A small model that answers yes/no questions on an image's attributes, trained from scratch: muon at rate 0.032.
Rows from block 3 of the fusion encoder, named by matrix and row number. Rows with one number belong to one neuron. Each number is 128 + 24 x the weight over its row's rms, rounded and kept within 0 to 255. All counts start at 0. Numbers have three digits each. After the name is the row's rms in percent of the matrix's.
# fc1: MLP up (fusion_encoder.blocks.3.mlp.fc1.weight, 1024x256), inputs 128-255
# fc2: MLP down (fusion_encoder.blocks.3.mlp.fc2.weight, 256x1024, transposed), outputs 128-255
fc1.779 086:136123142153171120120172100138152109120164112132101146175138153095111168111095128170116163104101126145129110153073118091129144085134119120145112106094104143141126179145100129144177085118117137103163075189150155150144136086090120102161106122114117127109112112098120077131118088139114126161141130191130172136148120079108166142122138143090123169070171152142111143151113142142108107131096
fc1.780 089:123146101152138178152090132100122108126098132097133129113122127144113125116115182163130108111113143108162114130141125165147132123144135146120140143129143109131162117125070140100113105136134144122165141114123102085130084093095075136149148135109104121155153107169069128138164144118146129102142151128149173083131155112141178087153123087138130165127128124134109142135128107173143091127093
fc1.781 066:122064122142170149136140155107113104132104136140151106093172102093132146170138125151138155096124124086146105113128119093120136087180125128108116117104146094118121123110117138139078100157100135098125143119132135109138131106166094077132132170123140112169152136129141074173133166118140120132141126090146105126129166115141157127158119150091135074115115128093083118127153134149156125125126
fc1.782 146:081111146087165120109128145119125105121118110135097116179092160119086125126131130057115122149170148124137146145142124169145110138112152137104125092091107124157105142113111115093192129103131147137124137148085122134155137115125114152092136154116150132116127146098170102095158156071111118136138167094123134144162133119189117096109135140154133189152164104128117107127175129130107180167107
fc1.783 049:151130120114113107089122067114079128130108117089118126108143133108202126132112148106130144126125097147159161148154147165105147129105139139115127117075122133123109118111132142152137129166133114163148135094121104121100106160136140119127119135172106094125116141150147112110138101129125116120109161122117146134100106156126112133124149070144147133082117130157109121109147137151151119134172
fc1.784 082:131145107146097138142127129113132131112092169147113123136135131087151152133092110173112122144150153088098131112130138109122119161134126120144110144110223148140162147138128067073121134122109129163170132138126119110129134098175101097134123113116080112112119115069126130145158109129139141119124125143159147120130153161143152163097114141154122138151125103106177111168134129146129115120095
fc1.785 069:122144140150163107098115124132181151187132126106144145146152167117131158125125162159145133132088104150120129156132120139224108148168116126115150111126116133127118128143139103117137104110141113117115141141069123154170142131123129170114130131119140111132090142132143147140102183129124155139173102093119139153141117132132089143127111139174144096138121100078109123111155100135113094140071
fc1.786 068:089150139180142079159147180095108121135129141116157122141098138074132125147129125101126132120143127155148105132145050121115140102149085152108099142133114131151148114126140126147160159101103076123129125167100144131137111159116139134104096094125133130125146122140140068146124147130130105105112118150151121127136120112128103156094150122137127098166166133123136118123099134149140118092151
fc1.787 105:112096124135129125139155089148124134141105068140142119125122078072090145084140096169166149124130129145115117121130140133134080127152127145104102131125127117147117116072066150141138144131095118185142127139132107136160109131182167106160138115118138083160129144089150127125094144087130088111104138151156140184123140108140145112121122051127111126116130141085118160157106082118119129173110
fc1.788 127:125166130139087151125147141124172093142134137160139116099081135133128126134129152139127134104123106116152118160057147145129109135140104112127071136108137088117162127135095162121122138184126129171128147078115171122136113110133175225131098132137125102148132112127158121108086110129110118074105146107119131129102132164121123133134131140095132091091162100123103105156140150164123086127154
fc1.789 166:187135141152089080117137069123128165111145118165098137101159124108157107159114094162081168126141102186146119140126093149104097132129147119095167152126144148131116125079149142140143111127152114121107138178147130055130115111154077159110108116098129134131136094129158101138111120135143126103116112104100147128115079143099104127169129168098114074154181120125128109108105129117107135132122
fc1.790 110:100115098123106110105133122131167094172087116155108151148173100115128161124119108132113175155096129102113099135101125127139106160162180158176126099134126135153147092135161140121138098103120143133140094116162116142146129170139134117131160168156109132093152093124143125100152118154088165143134110132105117132138139122131138120095130111115101140161133121133131122147168152161120157117132
fc1.791 147:092194149118114104150106108116124156136109154140139112166135133159131134139136065137124121075124161099082119109137154136152128123140111138139093137127131176178121106166125093129154108123132107115134154179094106140135122118154153142135108127199178117124112156145106078140167121133155107102086084162177117102112122149144155145132130120081127116145153120151164127110102148153101126128095
fc1.792 058:160121126090114124141082155150086102154124129132127131112158102117117100120153144160134119156092171121106130117149121168104088175134150143173146111137159136147139085097142123106131154116117144105157117091107167113148078127112101123156095105111106154130127130142159123120116163151155131128147125124170143125122120105090145143132099104116100096112167102140174159125186158128122073115102
fc1.793 134:130134118163138128157129114074154116131123152104134149117119131150160180104139099100107123134133131130152102122148105125150132168133133148121127100127152153146083068137095086145121125088086148096128099149154158117135111135164102168086082149108118126146126117122139128075097133122106104130119164116146115131131147108105190127072112113087100154139111120142146117144154126125136091145134
fc1.794 122:121116158158164110150133157071116134185092092159131172137164159134139161123123094139118139090132115122146108094150095134123140151122122129127116130152181156088109120129087185149105126159142154141095099117115126121153150133138116116096134098166110161149129145133134127138135152128082091101098098105123133137152196095144101110111140177147117134158121149129127122070119124111091136158108
fc1.795 062:137137144129111122126088151120143116118133130171103112146124138116142105101136145094122143155140112134129141122148124124117106168121131103141109111133154152153129091121097095126146104106099132128157139091104132137136127101171125145134136107088130112114136171118137126149118110137130163188083161104197119145145100112172115120141079124112153115120147154143124113094143107140131118135167
fc1.796 069:143118172168170108159150110104152107155136115130141117172130119081140098127107152143105129162148104149088061095145128121160114166131118153104135138154143169092139110130162137112157164107136104147158103139090134126102086128154145130124095120173137162124131144118158067126130125100137155139099161120125126132136127118115138161116134115106127091145141125094164086146161131146124169165109
fc1.797 063:155122097175169147140113134151130109122122109096121133115115167146126108108096094108109173073135117150105133099127160160152123127111124130127138082123135145129122115102125117132132129093126138133145126118116089101116114122112125131095112125155108172129132103117119151168106093160126124127100144165134128124112148159095132121121120161106194119117123139133112160162100127081121132149116
fc1.798 099:107157109155132124126127096093153146095078137127122121168090173121136142152159145114104082148108144176087096122115130147160126091126122102169110111097166128065120148142154138120170105143141103126132140097109108114109146150197116146109128148147114115099122111100126148133114131086159140133116125165156141121118096127140178132136083140129169135117125143166149132169117130149130132141103
fc1.799 080:141119134096095135150169096126132122168118152143124140126093151130142136129165148084130111118148115140144123110117134110108089142128119175150153118119109139163111104099165129133101095148130089135126095084140123157113105139104089115184135099113143059147171122110136141105111115167117138133141144096157146159126112123142140106142155078209094087128131145092134109107139090148093100142101
fc1.800 155:149142131143113149118092143143171120086120122108189139099140149133097087122127151108168090109060157136117099164087159121144145133191116144133103161132147106158108092138102111108115099130137116139125168163113130130183146164143120128082111110149139125121112126134117125145128119125146105139131102182149105137117132137108100149100119136105145119087116145129135140134133174156087138182114
fc1.801 079:134100116153140149094140139141160108152134128148163116110140140089124127135124145111099134162183118159102100106140128153073089137123152135127171156136161139152143120153081174102115126145096107120087105139175118092115110154123117158112106113144151093108134118119174127140101075156129130131094175153126147133128142134129146135088099165137146096145148117117153112136128120115083105074170
fc1.802 047:089170120116122102125072144117153149143154148118124094138136108103161126106125105155140170147097116106099129122089153112148153069165092154162101149115154095112140132086154117142128124149154130108145122118138130108160097125149118101154111145146112150105104177090133125124140123149151114136165127153139122128138083105160102135170087126112110131119063118160121112121153163095134105102109
fc1.803 088:090128128112188114155107148116156139154094115107129152125114168097107166156135128136143143156181137197114117138108140058160139133155139154059136141130133146118111144153159130106140166127133158137135156143149133112141127150104152126107168051113125125086164133104139118097139122125126137135165114179163143119132143125109121143163107119124137101104168107134145091143158147162116155110084
fc1.804 081:155198114150094131134140115084127104132129173140138138158094167162099066144142114117083167087140122148126116121143116090145135096154123127127138087086129119103106132114147138137099108123148140123161097116111142091120075112091123130142153115135113135154152102121137139178139115084207125193080158092151128146138142122130144111113129096131153142139158120124089131140132132139149132113085
fc1.805 089:153079159142131093148105142132121110111130157144108115092123120100171129154128148144126142099137103132148128139166138119112099145104160123107129082075129106116135140138138091163083192138156122141132117150187103186150131113111064106070116151144107132139146171120134129137146112157121139136093129121121124145174136099109160117106120134158096142099102110122148139150153139117152107128136
fc1.806 047:142147139165134146143136118111136128112103127139130119109133097106157117175164147136104086103131151158139113120082118110170097144155115132094119163122127119163106119145116143153141175183104152140128124123148134100109109153105100138128105118134159153105145136102153105131143093168052099162158098127152151143126127092089112105124128128131147113119138126156094128086135093146153089150120
fc1.807 100:156129162143135121139156169121090131114135141128152072122129114109113125160151119097105098117145114122094129129111132087091136099146080142129133117098123140158157132144147153169145160131119113131123164119119127128140171107100096175135145106145115139147139129108142184115154124107147119147084206109134104080125162135140147078132121112124137189127123123112167122140155147093154146113140
fc1.808 056:142143147120106147105136096131128108141142143134064097143093149149155153112131135138099119090094157144096154158108106096150103124143119139124114067093125124119134163151107158130144158119117110145135141130097141122156152123094165136126109109127135113124156130137106104183102136164124076172110132125078122148117120194181153094092130122096127110141103117144168188180145131098139142154139
fc1.809 117:113119132105088148106130154165116129114122147101094102163139170131089164108110176168108133104120098120105133133090117105103135136149129074108164136140140141078136097116137121173130122100175115121134112124079083133141100120123176162132120149140117117135130122127132109121108135145105075145103174100148127116126125134123109099157114099176126196174112154135115142107143134127131156102094
fc1.810 044:117122131084175122118156122105140093152121137125127081136110165091138139160103148088187138104127129157133147159102121142141141098117124109145134119150087147180125112141118174119118091097121111091124168133098164127141103129084104069108116065147143146126127169109161138124145117091150099120149106147152133136117144140176139131185131130094127106122144105128106133130099157137169179159094
fc1.811 063:186179112149169124147107165161141144125114110154140127165147099157118142138094152149111084159193148142098130136163107115119102120151150138127085164133113140204098133100138135118127134116149108093123157103098088153111104130140092138147125118160119145142115134171161102119136119115102145119084122096101122123147127117112120104106141164117153117103120157109116139129131160092084129145118
fc1.812 151:145133121132127155139102074135086126079115144138098127116167128114095146098146164173145128126142152122142071147098120144117105143118125129126130104081131132158171174103133144170120131089129132148159157123135106131078138136141146119128095140126138128132132154179106169111127175131113093129100100094098111074068132143154153164109140133130099137143100111122138162099133112100099173126113
fc1.813 065:145125128153116110147149103142092111062135184123129143120142132129115126134134155157128161116159145138073189134112139129097107113108133088154147120117176153135113144143105105192125157110163116117070136088126089140147144107140088115133111127134126137124111116113131134181116133174117172109125146146126136120124131090162115115089043124130130106148110121099114117166115083135138124106158
fc1.814 086:135104132111096134108128141156199130129118090106120195117122112112124117120154165099141118155138156113114160144123176138098149161141080171096136148095102149120143132132126091139174088115122138123122127088086111135150120139134074123151128144115103132125148116153112164102093131137142179100124165122084133134142115117093157157127127123096092137145154136111076134131102125129111177116115
fc1.815 122:170159129086137135094129144140178113096149084148152114129111131143110105142126159133135142156115140192118144138123156120119166096194070123135134150098100154138094179121117131124150089154080102136142130096143128112150126168140105141150124103084146157116145116125132110136120130105131123098108181134130140148121087148069117145123083165136126137115150115161179109134121115106102156131128
fc1.816 127:164121147173129102151093115136094103181120105162117115112164137127130093164093174127130129137148082122115077168111164086157135123142159125133134090129097151137141105126160129137120101138096117118102127102108142149151130147192123060115138162124161133137106139107142099120136166147120110114119132165104057138133155139121076133122114096167131133150107089112116049131090151148102123108138
fc1.817 060:117144142149129111128135142102133152099138171149157074102113165090091149151124122136146121128117113106142155116115141102107114140150076129143157108129100169141176127158152138131151146092122091143140081142149134093162104115075115148108146132111109145131084101094168094141112155097134128107151127160126138137163074108084147179167155085114127138114118121102176181143156129107151142121104
fc1.818 076:145124173153147182086150147159149080096133139119169135141141113136145147147127128131148124102136105139112146122147115138152126079124142113082135175076156139115134136109116112113113156125143104121103138161169126132127167180193125080111129156144131144114054165114124127174126123104114109104135096078087127098090148104138138113145142106125129094102115130110119103123133141078149122155156
fc1.819 055:102158131108107136167104118074119155107128135160092137138127124103130109109104150185141111154084125137123133123165122113146083144123166148147127116119127130143116099140102104148113111117130093089108130149109146127115142113143106088139129130150105122185138122173126128102140065132068155123129112148084096181091136173131127147097155081149110114136090110133139099146144118134124113109134
fc1.820 073:110130124131118130102100120127065087104128130167144112164132096150140121138119107162140101123114150135094100168131109125159156119122113112174092064145140107115130137125137144145113145137133088152136100140129116170152167135128121112173140100141152105127100124141106110128142128105091107110089094117121137161088137120182150118117112153189075115150109150091093151130106104152162145123148
fc1.821 054:129139139122161129153130143140156137141151108154119129073119111098126072144135133117150180137086170149124187105148135150163133191161102135121134085133170163116116156110082107127151116113098151128146136141144130074108154124137119135129099166128142133119102126094142151082172102118129088142100141090121141089145157131110120100141125138145079125166107134057140117137132133140101134180096
fc1.822 057:093112161137123141119107102127107086147137121161122131111113160104153110153122119114108135117090095125114163083118125139121099140104132129117089160091113169092107138147122163130086140104112124171149175120108156107145096116106125141080096111140116132097128122160167108123122127150162116169175134102104120106128156127153152099163149124113123135121175079141149118138145122149113107126104
fc1.823 136:136171078122118110124081099119094101144132147131116172083156159118112159142165129118082110078142115153131169163177160101090154143169114142116091111136107096109111144070168129161157090123138129150136104152141140102145103135156139164151139105110153106129146126129093107108096147134112091164131107137120109124127140093126117142139130099110151105130157125106151129115124086126110076141105
fc1.824 097:106113146083159152130147143139136134124126144114146119140150128109082111135120123114102070080142110118125144141113106135127137087148138116131150150088165155136130121119108125160149123138072105123181121143146133111161115132108126163117133121133125131122150095132134158115174074128127109166135110162152131141115107135100160115131132144175121180167163123153144131134134180159153119117163
fc1.825 069:142157096117152148124134140138093106144082141169136119080135122122127142132078165132148155123125104149139135155143139140091147124142139067122139116180133139165115146157144104142117127137137100121111108153111131068134117117143103169154156130077129084136123101125109068133109126107114193115113116107076170147101146156110089154116147162131141132133144164176119155137114165131116131119139
fc1.826 094:121103158155134123128111115116124083144156122079155113139124156090125174110132127112135139135114100132136126108092167141125135090131135147113173145085122145121146132099124136156076134119153149142126155144140123107103179121176130111095124132106087148117111139087117139093138125126139118116113135130096101156161117118154148139110186113129128139144141137096145091133121127135155171108102
fc1.827 076:093164140175121065155109120087136145131165128135156159111093118156158083131111134128123136156100121130171137147109104127176166115122100125116135155094121098185159142087121125145116141154124110134111169109137102112112103125181084159111042139124116158113162125116101116136146096152133094148100102153139124119129143142119155133109140114183131130113126108109151179107128139138126115146126
fc1.828 097:130138132086104141105140138123120152183139114119157164141133145057132125103128134153141141145124122163129167139164142142101140072167147128114128148116171142131112141163123154160104087114120084121109106108102161123114102139096127171121133114162115124122101129151135108141129151134100140131144080145135132088157191072162092081158130128184147150121111110121149057121179133131176161114153
fc1.829 109:145149106155120125091161161133117121159117139139124140110152165125152131096150095143098137113163114129161148125119104116073122129139117066153110129149144137141136177167152155118153129163113150100141130087166122173133157167100114122135091135135114152112076124157155086151132123105135138162122115142110128112103106095082142165114175129103096145180140110081149140149117166109121125142118
fc1.830 124:128134136118125171110139093108132143125124164127138110103129114126113160172162116109167132096107121075118121116144153107127127120124211107117119157094101143171170150152139182158116143127168143159131129108146110121109144183114168099139113132138087057165131134126119116163097130085105097071158141105107142137120126090137136106113122153135159138111145064098152117147117128109134144082136
fc2.779 085:135137124105120161109129158191101132158129107136145139121164148147135094145055129103138080138147119105153158129135123120171139154105102131151144145130136137095135084127123134134089143120111118139123133124103136148140151134101106116128117097121147080153157103123121138126093110101119085143115154115104090114133116159154102114183120167135117100172101131141154145151166098123132107182153
fc2.780 091:120157130164140149123105109133127127130153099156128135169176136063150127119114087100055146160127130130140126128136139137131155102128170131119167135139124112102133139156123129117121103126137119124124123138139147180163138117113134134135107116146139134115123090071135153137101136125155081141092114146118098143088108121135147120131129166123099150075133120122130134130130175113141119135124
fc2.781 085:185130168172082095110124133129089167109093072077142136119131148126127111130122089150106155120128099136120128134153159133101102128102098117166102111137105116113093106128152117143138143100162135151136131149154094099130133165100149183132107099121128111110115158163123161137104097098148093100099145141152137132126108107126155092111096111116114153128119184138131157110176094130138150170122
fc2.782 141:152132171153108145090132173113110122170109147178138131095099162164146088150182143130161140152117134151100135130121133084130127134143120123125150145075170118118141147111105128139133099100130144103137125140104124131093124136111137110096092118125091154151118110106151136168108162166066088106111120138162115173119089118087075154101109142120178141108130097097100115122097112108124143109122
fc2.783 063:131168121144126138175158132127145128089155137163113104126147132145117131158155082139150117095105138104098110157172167109131118116199151073161134138125147102133118143115183119076126169119095137069120113161129129115107096113139112154125105117124135153100084120103142109111136108088134089118163116136099147161121163132127126153118141174116125072173135135134136131125075128144137071096113
fc2.784 083:085129125130135128115127132099124127152130139126107147143158133142093094111111142133113116140126153119105152154144089143119148118133117098145116136167146127105114159134097125100129134111081164136115119140127133153100181128115144116104137090114128126140125094185066143140149147134136093129119189173119109135087149117111146191155088114146135107116106144122082099110126156119158114125157
fc2.785 076:166146089108160182112148127094074113163121142114161111105088101112097131116167125109169128122160089136077143141102109145123118110120142149102090121119163128130112146142137127154134106130097110210149115112155121133116169116117129117141124145123086147147157104108097122109133134091121099119131146185124128109101146114132085152111140139143134103137119089177131131123108127125127209145156
fc2.786 077:144100096115116142051110061107111091141119124135147119089170129135115113124157119159112090161161113116128144147111147183157128106120108120131145105146130155126113125146070092118126125159128195118109121117146125101076102094151114132151108127120132142174149118150126139105190124138101117112143132107061141117148165183137140148159133085066135172158100171161144131146146142136165175104102
fc2.787 111:073156100151090148161149118090166145132147172118104105124098118109125187092130121125150151124149118122085147100121144147197099150098108150142140194079121172130119153123118134124121105128116127167087136104174157147070126136135090110168095099096126105103165155140146101140098146087119121143123112105144113101138146120126117143098141126133121149128120129110091120109160152148111139083111
fc2.788 130:136113182140125100164094134113119134155120131090131146164089110105107104123124127145127119148110121144155125111166132115137114103115159141171146160138115089147113133125151111164111178134121147149163093152152131132157169096128097160150073121131082105142101108128112128162119144123127153123100120124131162092122098165138143111153086152099120106133094164080135163164143135144121136098148
fc2.789 144:142148129140155140153129144124082137078123138094113092149074122159172163138137140111106117109124129117104158097175149123116152152122138131189140145123106140122167111144095147131185173114148123131104139125083128138134122115095160111106157188150076132121132118115170114141130133091105133146102138148145125130119114143125125112149146108103168086131138086097110124073120116167104106155141
fc2.790 105:146147096113122130149108102089126078124154122140092123150113098135107109146082121122131115136142123106099067153129149153102142130127110143115193172122104150140127135145097156150177158120159081088132135084138103147126124133127142149109117139126091110141127132117111117144079189096114102087101136150119120153091152120077157147115149119129113158107157145125125162145102113082044118095128
fc2.791 138:096118125122082119128088144136159125136128093142140143134142122158130130079119200135137096131141106157122114170154129141102117169134098135110154123194161156138159120128121120143127094086138109108123131137125136134111136124108109129111134106148153146159129163119125129125103115099108097157149102156097123172091095146127151194123185151103127104153145104170103144124094129097157107151152
fc2.792 066:109149135157101123121124146125145093142120120100105177126105128130139120133115117106089141114135120176132117119167111127129129096158111153112168146129124105146112167158107175094084135142147110162119172117095098124095111168118153097139151159123163127106111127106107133159124108106155147134102146129098143105103120174177126128126180129142150156129073121101131098102112111127122171101119
fc2.793 128:161151106124135136078138098147153178128164145137133130121121146106089110140148146130128103102124104133130142098097113128120106142167143101103130125082135124112147158131101139158094141159139170138106164077137173152120154140120123150123154102161133158117173117164100110118193138138163109120105127161113111134115106093123094111136119057133145137110150087119093119164123153090113109094143
fc2.794 118:136121133128102122099115087088121147126159097086136124122152084146118130116132157128111137122109140111118132148140140153118113161162101118125153126100091144135114145128110120118148117092110138151155159173137158112095097100108162127145103128123104103109136153129163139131132120123141164141135139158140085102159124130085147119119056142117140095111154141117117113126136109096120131143090
fc2.795 067:120126133143138137128127122126135110130161094096128085145124120163140081168072133123119123140125182122093110132133130113137126113136121133135145138124121125099127177129135120139114171185160102094146130134126112115143157140124120138127137144092159126152059133146128122093098137082109122083159133148093148151162106153159152134145141135130090200115081107127128125164127161092136118129150
fc2.796 072:112133100095114180144119157119123147115137163156169110071162143131139108091133124122156150117117134082136134144116144137079125083106191134114111145105118116157100179169158156159134107155134112122128148172137139133125158137123130110139098144111127153163189116134100173099161127141135136121175105117135109154135119144148125131108123152121132152130082130158111149104126142147155127095125
fc2.797 064:156136172128122078099133146128110142134149121111113151124130144107142128095135131122133098171130124093121122161113112131095101094110141119085147173096198114164114121155147149160104142095130124103128159148149153139146165148156078152120126148083096097124123162160144134076157121090091143114153122134103158135138070158109135097154166103149117152126119126180103087106137133136133130147138
fc2.798 103:148120142127157125128149183115125124171093120154158141097132121155141133139114129161152131157146156117120156052113158125143100139125118159077121170134127113170103101118131080151154165156141121123127120116151116136099108129099099094165099123116098087135121114103123138089115105132118113159147154103119147129145134103120098147113094094115130126131155190096093120130147146163124115140126
fc2.799 080:083158128127138133106106102110112184094101118102133139093125107110127133142127110121124116161148156132160151103163152146152156142163147116118210095132142128116159145122100113142127126124128162116108139140120132135164133168129135102101084146156081175145103159142111077145123152111147129112129119156183129113128111118103077145151124125113147158165138094158158092116154125168139095110111
fc2.800 149:111095152088180114074166089166067135146093155144100136163117113160137150103091124114112102115117071135146144157137106114116130113114129137131132107136144146119160135118112163127080117134148179116115113127134127123114170115104149148183129103115116136091122118095146119124112138095143122108134156103120158167124084123100138125132149153149123152135123149149155137158079119115142108119149
fc2.801 073:153135100115144151147135097146123105101122179119139110159110147127159122116148089114153144098120136122119126150140107126148156087123112144131185163135121173187135158113086092150145133128180059103124173127096104118121127136160083125090099089089134150139123155082140087156125130122183119137121143135087092125134164141112117130132143091112144094111147089097119143128087105151115124104114
fc2.802 060:171110180120182133147129102134118125091105122152161165119101115158091096088150131112143114100154163103166115177145159178132131146095107119143127125170092142129127093184104148112138173155118141139112119092110115134099120079161123110135125143094104109145108120126141110121125149087167120118115139099098133111111130117091177093109187166112121133119164150128114128148125137128094179155083
fc2.803 099:143075143138136135085163138139067104144142112112103106121172145141114125145119110111121124130146075128111138121139155193140135123084142165126104165132116122133118087123129092123145108086109128132138124120141101093145138103134129145116116111097147131169121100158131145139160147104138111144100116092103103177113115141130058157128059179118146123123148110128108165112102133125086133123137
fc2.804 079:137132144118138109126117138136111127061140121081123109086121120083135124104124128159165090144130159119135123072133138167133139122098101127185137156125125126126128131085122137104146148095075131129073140165140154168111159150119117143109144149090136088116108087136105154079095104133078105106131142127100160100131130119100112141115131149165134114118144137154158124123142177117152097124117
fc2.805 085:135119122154100117103136131108109173153127119106175145126171121130138117105130092121152129122139126113125149141114150147116152157136127142135161109124097147134147153098159154107142096118151163111091119113108139127116105152134089148164109103127142131099060124085160101154120101156126101111156140124144085171095129153136083212164156115123137139132080126130113144089124149163186119136141
fc2.806 071:105097144096122081109150123125158131102107126127090136117135163165167144119120099096112159102077109126142116126122083141097145105113166108156168111151084136134095168128144118095102132100178116134158146153120087132117130178191142137108149122178135101121111103138139159137126151099140157126153184129134140106133133183153147136124152133139151103128087174108153155136149141131127165062096
fc2.807 104:148104093113157100128090093103201109148143098141113092100130143098134153150120107114142127080140111148108136158110118130144121158148141126104154094143137103082089115145145151133113121118127149129114122173115152134128145135147170151131139150149121134182121105145142105128130180120128106141166139102137121121100128146125122148091168116147138097151125075110119097155145126122118109105136
fc2.808 072:122105093155135131142104154151162157160106171132113162133133122152142129135140130123127127124148098151113119144152105085106143147129100137138125151092149086048114147147117143137103129155094187122145149122136144129132118132144110122131142175129118104170125123142147129070157124128156147157152065137120113073140111107096125128166180109134106149195084111092152127081123128134101142106138
fc2.809 119:101079098153154129131100139174131107097135118143154097094131151112095115088129070133158129133111135147149108163102149185119117128168114120089082103161145150116136127183095122156099108134117171142138101131122156123126140118101098086090110100137117140150158072122098146136145157133116137132140076108132131161123117102156164164103110157136138152108139073113129133134138108136116116149144
fc2.810 060:127113141145091119109113133099083133143133109122095118095158100158124159151148113109132091121094128114122137106126150091126110123149099176137139165132133102105123113162137091151151115163106076145087074086111121127133135130180109144147090149122142124144120099127134140134114131123147121169186134067134120155178108122151129153138096085127132111133085101164129120128130088158093127095146
fc2.811 067:118134103151148119127140092164127104124150122130137147146171143123120110118133109143127106107141183159110120121079089123080127121145130141150123150139130102088168107145090105116136156165136111084113135095110082137144095143201158152140129156135135098158123133093122109139146148137126106138175123142158097119109115148082138107133112115160102106158138146154102101110127142118146142126162
fc2.812 122:111104117107063182184077169087140132190126113156148116152106124123100109151107116100164145129121124107092152123108162105148071176113139073149136131148139122159119115153127145142137168084157138113145142125080122092123159103157113176135113133111153165125129091130161105145095134089171139161110100159134149160147139151092130142133116133149152166154141100104115118133130145120117144141101
fc2.813 072:149152129132154142110088091102100154107115125085115117147133122167152156117108142117124110132094125127164078077153112114163101198168133125133101156149145071115153128102141136131135127150139136142104138148137145169102110132140146154138189151116130114168127164151113160114135086135115108104103116151174153139124171113111115136143112132105146145138098100130128117103152188098098102133121
fc2.814 089:136116114126118102172136088137126122094155132162177085127122116123099105110138156167162156124075115155128140118126161137167134130112173097111129141130108129145196153139141118110125191111149121115136107178128147141085144149111133155112134126094110159136140103105145094135133122136151113153124076138154080144107163148152128163116141141119107150143138143161117095135103114190097073133112
fc2.815 125:101113112115166161118123122113094154080106163101098115154166159118118111139077119122129095095100110097148143106114114082148095151124104151146077159138077128147124130129127115135135142097134143131170161135130119132141155115155131115117130152130099138105128136150131137162123125090079141137162127118186122132126109102106121100147133159166131128163116121097127129151157133124129094109111
fc2.816 112:120177125099139119148119111145099117116156144134121163116122150127123143151161126140137078130128168133124110121089198158125097142129101133106150078144146066114156147088147127119122124121109134097136110132082130115123125151133135115148143146195113171125076187110130146125107130150130157128088142138106137146114159120131187143124093136114160133085087168131138148113133097085137132162134
fc2.817 071:127122118145119123135131135156107140171134126104132185132115154145118133125125136130149076104178143117142115124134116148156088139056172116117130137092141121139127174113133113151147085173169131123130138125123106132102141133153113088177144116102163108102134089059107164128156158197082131137129119092129120142081089115156109107122103121175136135120138131159138085121129115108128129132109
fc2.818 076:121132134108083122140140091136141146131110102146142138142103137148095166110130088101131178150098151101131139121120168150086127140089155122178147154144130134132074109129110136139149128094111108147148113117148118096142106124110123090147112142118139129127130096163105122148123163123101113099127141148102141113126131144099101143125127149133120159136106121167121166144133063125105133116111
fc2.819 061:149130144149140101129130140106128089120146116103161097181147158140138131113117165098149163096130100107122142123089146171119179122137155132106111146171133136115121165126167127151123132135146108152127122158169125094141109117107158123152110104156114087105121104112153155122111141127162117182105131136138162084125123108113126141141116144135109134103142165129158141139115144115170111095164
fc2.820 081:165134163187129142141114126137122151133102163132096145129149150114144096087161125150128096128121103141178097124154127143160172153145085133153119172143124176100155110152186159113141137115146175125069163116131142115120126113130126141095136124146087137115163148100120107123115146143166156086104097153121148080100162139131140096130137097111128136092142091094135135135161146102113139157138
fc2.821 056:122118083111134138159090112113061103122127144098134102205097125170153153118130163124139150140132109142105108138118122124134090115128147108132131133079129141148148090117197119177110168138128105132112129112137149134124122158105103115116121074137074103171129135151115104142126147105161166110120103109124096108126086133124111140124170136104166123140128124139137142112103139151130131099139
fc2.822 061:145110088121089138093158170135172141125124137110154156139147140113113131114106086145122134116149109115107114193111146107108174101173161166133157147164133142182140121109118095088090134135120118115090148127137115150129171120186104139130150125115128147158132093119121150127132119114107118114088152153116137184164091181071122157103105117108125126151097148106110114136128129130127114141155
fc2.823 130:109095115112157126097108105145125191154175126112115137132121093140125112130102127091168105133143081082140119130108170149110163110155154141158121163102107128142109154073141164135130131169122113086131124136070086150121094128117149143109148160120071146133087143114126119142154124115097115164120143128130161143159125143144114143126126134089134157163097145161125142138105153114123154111125
fc2.824 100:158154105172148124130117141092146152118095128147120171121116151109132161114149117111128145182139159122085105091177172171127093149146090138109141138175113135117133164142142108095149126116118190138093115113140100140115132098121094131149133136093110119077116142139089109163106154125090127095105143113107146139146115121118116146129116153145108087129081175101084150137134172110097134150101
fc2.825 075:124178163146151113112100107128094148157108144087119131168138131042123113148109101129132102130136152102116123128104096126131112108110144200128141155120140156093189129120132151145139160158110169142115132104145112150129128123111147110150100099183109098126105124130170184139147136112134153161110111156143090119124116148187103084101108095151107130126124123142111100129138158134120112181114
fc2.826 082:111121172138143149086107164101118174118147141151101121176117136131115102152133145088127141095136168126111148166105156134124109180162117090159105176106094169129155094111165120126113088133120108114152081089108112109121079117102144139099132091133096111151075104151140143135150153134154118132172113096133136072174120120113114136123150150134120134149120090129127159132132118121086094145114
fc2.827 081:139111128100089133174162108183167083145087105134118157143127162124128139120122143112133103136130134154099105087149148134095124140120130150128142113146114137149158105129121142118141088108204114101161110142109127095168162149092143068182092152171111140137122150135162171130104147113145168154102150131138126157117157098116128136096141131104126148102171134146104117143095132111106117138139
fc2.828 085:111164131089158137134146136118114124118105112151096124132125099128152152143154113158114139124137146139175099104145146153146131131103085156133095118139144095131108107102095140073115135178128085177168100085115141101115111118140152098106114122121147140109106129131103062104098170078134135149186119165129110117110149138097108156126080113117139170151109102139137154113104119138154178100137
fc2.829 098:086140125107134111125080104163120147113131088136148170095162189111078107142119130120109121120117134148137114083163091143088151091135107134120099120084135115125127143103112110072113120169116083113128144108124092100125136131166175149110161123112132149192143124117135126112103170122131174112109148079123151131101107114082144139136117164092157128088138113134134111142156134131127126145158
fc2.830 136:111148134104093126154153118111130091106116153132170146118157083135123105102149094184146126080106126087121115146172142135097144141123147141121152092147116115131123201110067091143164140148180137096101101124152136106128088159103092104132152141152124132116178117104132134100136124121111161117167089113107105156125105098159152128106154113136108111123094077163132143148111122152130108131125